From a checkpoint of a small image diffusion model.
Model: 32-pixel images, arch unet.
Training: 13300 steps, batches of 256.
Data: trained on regions of photos with short descriptions (Visual Genome), 101725 training examples, 33.5 epochs.
Rows from block 6 of a small image diffusion model, named by matrix and row number. Rows with one number belong to one channel. Each number is 50 + 15 x the weight over its row's rms, rounded and kept within 0 to 99. All counts start at 0. After the name is the row's rms in percent of the matrix's.
After each channel's rows are labels from the 100 images, of 14848 (inputs lightly noised), where the channel reaches its highest value: "colour at peak" is the nearest of a few named colours to the mean colour under the peak. Only what is clearly more common there than usual is listed. The data: regions of photos with short descriptions (Visual Genome).
# convs0: first 3x3 conv (model.mid.0.convs.0.weight, 144x144x3x3, each kernel summed), inputs 108-143
# convs1: second 3x3 conv (model.mid.0.convs.1.weight, 144x144x3x3, transposed, each kernel summed), outputs 108-143

convs0.130 024:00 49 39 46 50 92 49 48 48 52 50 99 36 99 29 50 69 56 49 36 49 75 99 45 49 45 48 43 28 49 50 52 49 49 47 39
convs1.130 019:44 49 27 49 51 55 50 49 45 46 49 99 47 61 48 43 73 56 50 46 50 99 50 48 50 50 57 46 42 49 55 51 48 50 48 99
colour at peak: grey

convs0.51 024:23 49 47 41 59 92 50 47 48 50 45 99 40 99 37 57 60 58 49 40 50 67 96 46 49 46 49 43 27 49 50 52 49 49 48 51
convs1.51 018:43 48 36 49 63 52 50 50 34 43 49 99 48 76 48 55 53 56 50 46 50 99 50 48 50 50 63 53 47 50 52 55 50 50 50 99
colour at peak: grey

convs0.65 217:50 50 50 56 49 57 50 50 53 00 15 50 50 50 61 50 49 48 50 60 50 43 51 50 50 50 46 39 48 50 04 50 50 50 50 54
convs1.65 376:50 50 79 50 54 70 50 50 50 49 50 50 51 50 50 67 69 40 50 36 50 45 51 48 50 49 50 99 50 50 40 99 50 50 50 57
colour at peak: pink

convs0.68 284:40 50 00 51 10 71 49 49 51 53 45 56 51 51 39 60 68 28 48 29 52 55 57 45 47 55 99 62 52 46 74 50 50 50 39 47
convs1.68 522:31 50 99 37 46 43 48 56 49 58 58 67 49 57 50 26 99 61 49 40 49 99 48 48 50 43 61 45 50 49 39 36 57 48 48 52
colour at peak: white

convs0.7 116:99 50 58 50 66 39 50 50 24 72 60 45 46 55 47 55 09 53 41 93 50 43 56 50 50 43 20 40 47 53 23 50 50 50 44 99
convs1.7 035:52 52 79 56 43 56 51 51 53 35 50 20 53 50 53 50 57 09 50 11 50 19 51 51 51 42 51 62 53 51 44 77 52 51 50 93
colour at peak: grey

convs0.31 033:77 49 91 55 67 54 49 48 48 72 46 64 45 56 47 53 52 55 49 51 49 50 73 49 49 49 49 46 43 49 97 53 48 49 49 00
convs1.31 017:52 51 60 48 53 41 51 50 50 54 51 17 46 49 52 46 21 51 51 91 50 18 50 50 51 47 49 50 51 52 52 47 59 51 53 37
colour at peak: grey

convs0.120 017:15 49 49 40 59 97 50 48 48 50 40 98 29 99 36 55 49 58 49 47 50 57 85 48 49 47 55 42 21 49 58 54 48 49 49 43
convs1.120 007:40 49 19 47 61 54 50 50 44 37 47 99 43 62 47 36 52 51 50 40 50 83 50 47 50 48 69 61 43 48 53 62 49 50 49 98
colour at peak: grey

convs0.9 012:40 49 49 55 81 51 50 48 47 48 28 97 48 99 42 70 48 52 49 70 50 66 99 49 50 49 47 46 36 49 77 55 46 49 49 50
convs1.9 013:52 50 69 49 54 54 50 50 51 45 49 00 39 47 50 43 78 38 49 22 50 24 50 47 50 47 51 58 50 50 35 70 62 50 48 46
colour at peak: brown

convs0.143 200:59 50 41 57 26 82 70 58 53 52 57 01 51 54 51 63 20 52 67 65 51 52 54 51 55 51 25 92 58 52 37 35 58 55 50 56
convs1.143 176:49 50 48 57 44 53 51 45 51 65 41 50 68 49 49 00 00 32 52 58 50 88 53 50 52 46 35 50 51 49 40 67 72 53 50 96
colour at peak: grey

convs0.139 235:49 58 92 76 14 93 72 33 53 38 55 57 50 56 73 38 63 59 48 51 50 30 54 53 56 53 25 32 48 50 37 68 58 48 56 56
convs1.139 261:66 50 00 35 65 44 49 51 53 41 57 38 38 42 50 95 08 50 50 55 50 53 50 52 50 58 44 54 48 54 61 78 75 53 50 27
colour at peak: grey

convs0.131 019:69 50 97 48 99 17 50 49 49 51 45 74 51 76 44 64 65 58 49 55 50 60 90 48 49 48 28 36 42 49 52 52 48 49 49 78
convs1.131 022:51 51 23 48 30 51 51 51 51 48 47 12 38 50 50 89 36 09 51 43 50 00 50 49 51 39 51 55 51 51 46 55 72 51 51 48
colour at peak: brown

convs0.133 155:51 50 99 53 50 81 52 51 50 55 53 56 53 43 50 41 72 57 50 44 50 45 45 49 50 50 48 62 47 50 99 50 50 50 51 55
convs1.133 488:59 49 00 49 39 52 50 50 51 50 50 52 50 50 49 45 00 51 50 50 50 17 50 51 50 45 40 48 50 50 50 43 50 50 50 50
colour at peak: grey

convs0.14 017:00 49 44 47 52 91 50 48 48 50 43 99 33 88 30 55 48 59 49 42 50 51 95 48 49 48 50 45 19 49 91 55 48 49 49 04
convs1.14 007:40 49 19 47 49 54 48 49 46 41 46 99 47 51 46 00 51 51 49 44 50 99 49 46 49 48 62 58 42 46 61 64 46 49 46 53
colour at peak: grey

convs0.67 284:61 50 31 51 53 66 51 50 56 29 43 66 49 45 56 64 45 42 56 72 48 37 37 51 50 54 27 32 47 52 39 50 50 50 52 00
convs1.67 247:37 50 99 51 71 45 49 51 58 51 51 71 50 49 50 56 59 42 52 53 51 34 52 50 52 46 62 60 49 50 68 99 61 51 49 54
colour at peak: pink

convs0.58 013:58 48 47 58 88 57 49 48 47 50 32 99 51 99 45 71 74 54 47 60 49 65 99 47 49 49 40 43 39 49 47 56 45 48 47 64
convs1.58 016:52 50 59 49 42 53 50 50 51 45 48 14 43 47 50 43 74 17 49 24 50 00 50 49 50 42 52 65 50 50 35 75 75 50 48 43
colour at peak: brown