From a checkpoint of a small image diffusion model.
Model: 2.64M parameters, 32-pixel images, arch unet, norm layernorm, activation leaky_relu, widths [48, 96, 144].
Rows from block 6 of a small image diffusion model, named by matrix and row number. Rows with one number belong to one channel. Each number is 128 + 32 x the weight over its row's rms, rounded and kept within 0 to 255. All counts start at 0.
Before each channel's rows are labels from the 100 images, of 14848 (inputs lightly noised), where the channel reaches its highest value: "peak at" is the part of the image that holds the peak. Only what is clearly more common there than usual is listed. The data: regions of photos with short descriptions (Visual Genome). In brackets: how many of the 100.
# convs0: first 3x3 conv (model.mid.0.convs.0.weight, 144x144x3x3, each kernel summed), inputs 108-143
# convs1: second 3x3 conv (model.mid.0.convs.1.weight, 144x144x3x3, transposed, each kernel summed), outputs 108-143

peak at: bottom centre (32)
convs0.91 [160 126 159 141 225  95 127 127 124 129 110 133 120 165 122 175 105 142 126 121 127 126 206 124 126 128 122 107 103 126 134 133 123 126 125  13]
convs1.91 [129 130 128 125 121 131 128 128 128 120 126   0 130 127 129 131 112 113 129 122 128   0 128 126 128 127 139 133 127 129 123 136 143 128 130 131]

peak at: bottom right (60); top right (38)
convs0.37 [140 128 127 133 177 130 126 127 126 128 111 128 128 128 126 127 130 138 126 132 128 127 125 127 127 128 122 127 128 128 123 130 128 128 128  39]
convs1.37 [127 128 129 129 111 128 128 128 134 127 128 125 112 128 128 113 161 129 125 109 128 133 131 131 127 129 108 129 142 127 212 129 128 127 127  11]

peak at: top centre (25)
convs0.118 [141 127 136 125 163 172 127 125 121 130 117 189 127 193 120 197 105 151 126 125 128 127 200 123 127 126 123 115 106 127 127 133 126 126 126 126]
convs1.118 [131 129 255 120 113 158 130 130 124 122 126 127 128 131 131 110  56 120 131  60 128   0 129 128 130 129 144 132 130 133 125 124 138 130 136 146]

peak at: top right (58); middle right (29)
convs0.140 [134 127 145 131 175   0 128 127 128 139  96 229 127 161 123 136 129 141 126 131 128 181 128 128 127 125 123  80 102 126 139 130 126 127 127 123]
convs1.140 [133 128  84 127  26 129 128 128 128 125 122   0 106 129 128 147 138   6 128 113 128 255 128 128 128 120 126 133 128 128 129 147 153 128 128 108]

peak at: top centre (33)
convs0.98 [123 125 122 130 154 156 126 123 124 128  94 255 124 255 122 121 139 147 124 118 127 150 209 119 125 121 148 123  99 124 124 138 126 123 122 179]
convs1.98 [119 125  95 124 144 163 128 128  91 120 124 248  84 193 123 187 130 132 129  80 128  99 126 113 126 114 152 146 120 126 123 155 143 128 131 250]

peak at: top centre (28)
convs0.132 [130 127 135 121 213 117 128 125 123 130  97 219 131 217 110 175 145 138 125 151 128 131 255 124 127 123 120 121  87 126 128 141 121 126 125 114]
convs1.132 [132 130 255 121 146 133 129 128 127 119 125   0 129 130 129 127 114  83 129  92 128   0 128 127 129 130 132 131 128 129 128 128 133 129 131 134]

peak at: top centre (30)
convs0.122 [ 72 126 123 108 169 154 127 122 124 129 108 252  99 208  83  73 141 159 126  98 126 131 223 122 126 124 128 122  69 126 126 139 124 125 126  70]
convs1.122 [118 128  75 125 129 173 128 128 126 117 127 254 116 130 128 129 102 126 128 127 128 148 128 128 128 125 143 131 126 129 130 139 132 128 129 150]

peak at: bottom centre (32)
convs0.40 [169 126 191 124 203  82 127 129 124 130 113 145 121 147 120 148 116 146 125 119 126 125 201 125 126 126 116 111  88 126 132 134 123 126 126   0]
convs1.40 [130 130 189 120 137 136 129 128 126 113 122   0 142 129 129 143 111  84 130 129 128   0 128 126 129 125 143 137 124 131 124 136 141 129 131 134]