config.yaml
train_examples: 101725
horizontal_flip: true
conditioning: "none"
cond_dim: 128
blocks_per_level: 3
scale_shift_norm: false
attention: false
upsampling: "nearest_conv"
grad_clip: 1.0
l1_shrink: 0.03
warmup_steps: 1330
Rows from block 9 of a small image diffusion model, named by matrix and row number. Rows with one number belong to one channel. Each number is 128 + 32 x the weight over its row's rms, rounded and kept within 0 to 255. All counts start at 0. Numbers have three digits each. After the name is the row's rms in percent of the matrix's.
Before each channel's rows are labels from the 100 images, of 14848 (inputs lightly noised), where the channel reaches its highest value: "peak at" is the part of the image that holds the peak. Only what is clearly more common there than usual is listed. The data: regions of photos with short descriptions (Visual Genome). In brackets: how many of the 100.
# convs0: first 3x3 conv (model.decb.0.1.convs.0.weight, 96x96x3x3, each kernel summed), inputs 0-95
# convs1: second 3x3 conv (model.decb.0.1.convs.1.weight, 96x96x3x3, transposed, each kernel summed), outputs 0-95

peak at: centre (38)
convs0.20 096:128128128128128128129128128128128128128128128128141127130144128128255126128128128128128128128124128127127125128128128128128128128128128231128128128128128128128128127128128128128128128128252128128128128128128128128127128128128128128128128128170128128062128128128128128128128128128128255128
convs1.20 016:128127128129128128086128000128128126128128091145128121130127128128050000127120129126128128128133128033143134128128127161147125127128128063130128128128147128128128125128128128127124091114122128128125128128128127128009128126128128128126128128128101128165128128128122128128128128128128121128

peak at: bottom right (41); bottom left (32)
convs0.5 098:126141128128128128129128127128128128128126180128128055137124128128114048127127160128124128128016128073122110128128128122128128128128128128128128128127128128127128229128128128128128128128101128115128128128128223128068128128128128127073123128128140128063126110128128124128128126128128000127
convs1.5 453:129042128255128128136129127129128126124128183127122160255128128129140133128133136133128128128136128130126126128127123125128131130128129127125128128129126129129128104128128128124128126136137129129128128128128106128150129139127128128128128129123158129116128129129136128128136132130129128129

peak at: bottom left (94)
convs0.47 049:112010142128128128120128127128128128127136119128127130127128128128126114128128129128000128128140128120099151128127127127128128127128127127128127128128128128128128000128128128127128127127125128128128128128128087166167128127127128092125128128127128128178234128128128131128255127130127125128
convs1.47 301:131131128005129129061128125129128129128128120140128152044124131129125130141124122127128128135201129138255255130130129135148130128129130128133133132129141128130128197129129128128133126149119133128130129128129184129121128122133134129126136128131153131157128128128132128129131128128129136130

peak at: centre (39)
convs0.74 243:128130128128128128128128128128128128128128128128128237130128128128128128128128128128128128128127128236125128128128128128128128128128128128128128128128128128128128137128128128128128128128128128128128128128128255128128128128128128128128128128128128128128128128128128128128128128128128127128
convs1.74 015:128128128128127128074127233128127139135128090139168130129123128128136255127109162128128128127116127127124171124126144130125115125127128165123128125128122128128128134127128128148130187098122128128125127128127126128121127120128128126127128128130113128131128128128115128128128128128127050127

peak at: bottom right (62); bottom left (32)
convs0.14 119:128029128128128128124128136128128128128128128128128133128128128128128135128128128128130128128120128131126120128128128128128128128128122128128128128128128128126128191128128128128128128128128128128128128128128000128132128128128128126129128128128128128137116128128128129128128126128126133128
convs1.14 479:130255128000129128106128157130128127127128134127134131054128128130127125132127128128128128130129128125135156130128130129128130130128132127128128128129128128129128132128128128129121130137127130129127129128129255128127130130130129129127132128128124131128128128128130128128128132128131130130

peak at: centre (40)
convs0.10 024:128100122128128128126128128128128128128128129110128083138104128128115102128128128128129128128164128072131054128127128128128127128128128128127126124128128128128128171128128128128129127128116128122128128128128000128089128128128128127107128128128128128255123128128124127128128126127128179128
convs1.10 108:128129128128128128237128100128128126126128118086100135130142128128053000127135131110128128133182128107116057128129125146130126128128128047125127128128130128133127135127128128116122065126136128128125128128127126128077130128137128128120129128142138132255128128128115128128128128128128194136

peak at: top centre (36)
convs0.95 071:128135136128128128146128146128128128128128130131128145107128128128134178128128134128130128128143128175204158128128128128128128128128129128128128128128128128128128000128128128128138128128130128128128128128128255128129128128128128128129128128128128128088128133128128128128128138128128148128
convs1.95 167:128130128127128128000128236127128141136128103165171103119128128128135255126121145131128128128114128127127126128129141125129127127128127172139128128128135128128128072128128128158200202107129128128131128128128173128126128118128128128133127128129083128084128128128129128128128127128127140128

peak at: bottom right (99)
convs0.32 122:128246132128128128145128130128128128128129129128128124111130128128129143128128128128130128128131128124128142128128128128128128128128129128128129128128128128128128087128128128128128128129132128129128128128128255140129128129128128128132128128128200128098129128128128130128199130128142099128
convs1.32 208:134119129170131129096131136129129136134130252136177196167129132129134126136144137119130129129047134104000136132135145122128125130130128144129134128132128129129130020131131128142119142168128130131132131130132131134142130138131130134131129130135142130053130130129125133130132128131130029129

peak at: top centre (43)
convs0.24 042:127058111128128128035128128128128128128128133126128092126122128128112087128128139128135128128215128098128000128128128128128128128128127128128123126128128128125128119128128128128157128128116128125128128128128000127096128128128128128120128128128128128242118128128128123128126110110128157128
convs1.24 154:126128127128120128200129126128128125118128132084108115128118126128063046129129103140113128130216128194093117155128121127133156130128128057131128145122137128128128219128128127118146114130118128128128129128128131128126130129143128156072128128124129128191127128131158128127128128128128255134

peak at: bottom left (100)
convs0.41 222:129235128128128129129131128129128128129128129128128195126128128129129123128129128128128128129064129227128124129129129128138129128128128128129183146128128129128128082128128128128128128129128128128128129128128255174130129129129128142128128129129181129102128136128129128128187128128128071128
convs1.41 334:128128128129128128175129178128128134129129232141147201129129129128144136128129149111127128128098129138012122129130137126131128130129128142129131142128129128129128000129129130137135136136127129129130129129129125129152129129128129135133128129129255128013129129143126129128130128130129095128

peak at: bottom right (100)
convs0.2 097:128226131128128128141128128128128128129129126128128130113129128128129133128128127128129128128118128125125144128128128128128128128128128128128128128128128129128128037128128128128126128128130128129128129128128255128129128128128128128130128128128214128110130128128128129128128129128128085128
convs1.2 198:130138128125128128096129138128128142143129162136187150126128128128135131137146124117130128128000130122065124128132146129127120128129128154128129127129128128128128000129129128150127142152128129129135129129129129129110128121131129129132129128142139128059130128128120130128129128129128043128