From a checkpoint of a small image diffusion model.
Model: 2.64M parameters, 32-pixel images, arch unet, norm layernorm, widths [48, 96, 144].
Training: adamw at rate 0.003, 13300 steps, batches of 256.
Rows from block 3 of a small image diffusion model, named by matrix and row number. Rows with one number belong to one channel. Each number is 128 + 24 x the weight over its row's rms, rounded and kept within 0 to 255. All counts start at 0. Numbers have three digits each.
Before each channel's rows are labels from the 100 images, of 14848 (inputs lightly noised), where the channel reaches its highest value: "place" is the part of the image that holds the peak. Only what is clearly more common there than usual is listed. The data: regions of photos with short descriptions (Visual Genome).
# convs0: first 3x3 conv (model.enc.1.0.convs.0.weight, 96x96x3x3, each kernel summed), inputs 48-95
# convs1: second 3x3 conv (model.enc.1.0.convs.1.weight, 96x96x3x3, transposed, each kernel summed), outputs 48-95

place: bottom right; middle right
convs0.68:122128128128129129133129128128128128120136128123128131128128085128128124128127128131138128127126128128127128137129127128129127128129128128128127
convs1.68:129127129129127131128128127126128130129119130132103121124127125124127127127130135128124128130129128128127128132130125128125127128128130128129124

place: bottom right
convs0.52:134128128129127128133129126127128134128128131128133125130128126125126128128128128133129128128000129129120127131129124128129127129137129128130129
convs1.52:132128140141128127131128118129128137127180127127126129136128140131141126127127129129138110125128125128128128133130115127128130126123129127128129

place: top right
convs0.13:124128097123127138121127124125131126127124119117135119122128122116115132127125127131124115111128119127124120116012119124147128128108127124118070
convs1.13:129129125126132131120124133119128105124121130087102133125128123129135131125122127128129133140128121184103129121045129123124129124157120124131141

place: top right
convs0.75:134126124126112121132123138148120133127079085151115163129129187124131140126120127130118151122128126128147106003130129131151143127129103123131143
convs1.75:124127119129134130126128148125128128128186130111113132119129133126118131128133126129123129124128130135127128255128124127126119128129122128130125

place: top left
convs0.42:124128127128129126133127127128096128128126127128128130128128123127126129128128128127127128128128128128125121126128130123130128128128125123127128
convs1.42:130126120124126129126127141126128121124139127118122135129127127126121139127127126131127136133134127132125127153103125129129126126140133127127126

place: bottom left
convs0.56:122127125162131127144123120141128126099129127115123190124127108094110112123116084122137136126128128127081131143129112136132129127137134132128111
convs1.56:124130124122125133126126114118128112125122127123129128126123119134125116126111119125120134145130123134124128000096130126130129127134115126130132

place: bottom right
convs0.28:131127140111124117096128103114129128133129112134117095108128132116140141130131070127139136126024131128133131081092119129073132128116125130122135
convs1.28:086116104095125127124125136133128104123133110105138094099128125074086114127120108124126102114156130130135128149110106119130128125068113126120105

place: bottom left
convs0.82:134128139129145153129128143142129132132156142150160164155128146131143158128131128139136163128128129135145135163128134131176138128147130133139228
convs1.82:128128128128128128128128127128128128128126128130136130128128128129128124128126127129128129128128127129128128084128130128130130128128128128128062

place: bottom left
convs0.87:113127121166136176138124113145126114102138113103107166123127084117132100123113126109140116096127129127095137201127117139111120128130138135129108
convs1.87:125130126121126142127127110124128120128121129109125125127125113133124105128122128120114137145129126135129129000102130127134128127129114128133136