config.yaml
model: "image diffusion model"
dataset: "regions of photos with short descriptions (Visual Genome)"
objective: "v"
cond_dim: 128
norm: "layernorm"
hidden_act: "leaky_relu"
widths: [48, 96, 144]
blocks_per_level: 3
residual_init: "zero_last"
beta1: 0.9
beta2: 0.999
eps: 1e-10
l1_shrink: 0.03
max_steps: 13300
Rows from block 3 of a small image diffusion model, named by matrix and row number. Rows with one number belong to one channel. Each number is 50 + 10 x the weight over its row's rms, rounded and kept within 0 to 99. All counts start at 0.
After each channel's rows are labels from the 100 images, of 14848 (inputs lightly noised), where the channel reaches its highest value: "patch colour" is the nearest of a few named colours to the mean colour under the peak; "place" is the part of the image that holds the peak. Only what is clearly more common there than usual is listed. The data: regions of photos with short descriptions (Visual Genome). In brackets: how many of the 100.
# convs0: first 3x3 conv (model.enc.1.0.convs.0.weight, 96x96x3x3, each kernel summed), inputs 0-47
# convs1: second 3x3 conv (model.enc.1.0.convs.1.weight, 96x96x3x3, transposed, each kernel summed), outputs 0-47

convs0.28:50 50 19 31 45 01 54 50 50 39 50 49 49 50 51 42 47 49 49 54 45 53 51 32 54 47 38 49 47 51 48 43 49 42 59 44 56 49 50 49 51 51 49 40 38 50 50 52
convs1.28:46 50 39 50 47 55 44 48 48 47 62 76 56 47 51 92 51 51 52 55 37 43 52 72 61 51 49 48 65 52 66 50 72 54 41 50 15 49 49 52 50 48 50 49 57 48 48 53
patch colour: white (98)
place: bottom right (100)

convs0.87:52 48 52 51 45 49 37 52 50 41 50 52 53 36 49 51 54 48 68 43 67 46 38 50 00 50 50 48 31 53 37 50 49 20 53 54 40 50 44 52 47 46 53 55 73 50 49 53
convs1.87:48 50 27 50 51 46 49 69 50 50 53 99 50 45 54 66 48 51 51 55 51 52 51 52 50 49 50 50 47 56 48 58 43 47 50 50 55 67 53 68 50 50 50 49 47 50 50 53
patch colour: white (100)
place: bottom left (100)

convs0.56:51 50 09 51 49 29 42 51 50 45 50 50 52 45 51 50 54 47 60 45 54 52 43 50 26 50 50 49 00 53 52 57 48 35 51 51 46 52 45 48 49 48 60 54 66 50 49 60
convs1.56:49 49 24 50 51 48 51 53 50 51 47 70 56 48 52 63 48 51 50 57 50 52 52 59 51 48 50 50 49 52 46 54 48 47 49 50 52 60 52 62 50 49 49 49 53 49 49 51
patch colour: white (100)
place: bottom left (100)

convs0.13:49 38 39 49 54 00 49 46 50 49 50 49 50 48 47 49 42 54 48 50 39 54 47 50 47 47 50 51 56 49 42 50 45 61 49 50 50 46 52 49 50 49 50 49 34 50 49 49
convs1.13:50 50 14 50 46 49 50 84 49 51 49 70 56 48 42 68 50 51 50 49 60 54 51 62 49 46 48 51 46 99 45 53 74 52 47 52 60 53 59 52 50 48 49 49 48 50 49 48
patch colour: white (100)
place: top right (42)

convs0.42:50 00 49 50 49 03 50 50 50 50 50 50 50 49 49 50 50 50 50 50 49 49 50 50 50 50 50 50 50 50 50 50 51 51 50 49 50 49 50 50 50 50 50 50 50 50 49 50
convs1.42:50 50 23 50 53 35 51 83 50 47 93 00 53 51 43 63 52 53 48 50 50 49 49 70 51 48 49 50 48 50 48 51 34 50 50 51 55 52 50 48 50 50 50 50 46 50 50 50
patch colour: white (100)
place: top left (52)

convs0.52:50 50 80 49 50 50 57 50 50 49 50 50 49 51 52 50 50 50 50 54 51 51 50 50 49 50 50 50 51 49 51 49 50 52 50 50 51 45 50 50 50 50 50 50 50 50 50 50
convs1.52:50 50 99 51 50 50 50 47 50 50 50 44 43 52 49 21 50 49 50 48 71 51 50 47 48 50 50 50 52 50 50 50 50 48 51 48 51 48 50 52 49 50 50 50 48 50 50 49
patch colour: black (69)
place: bottom right (92)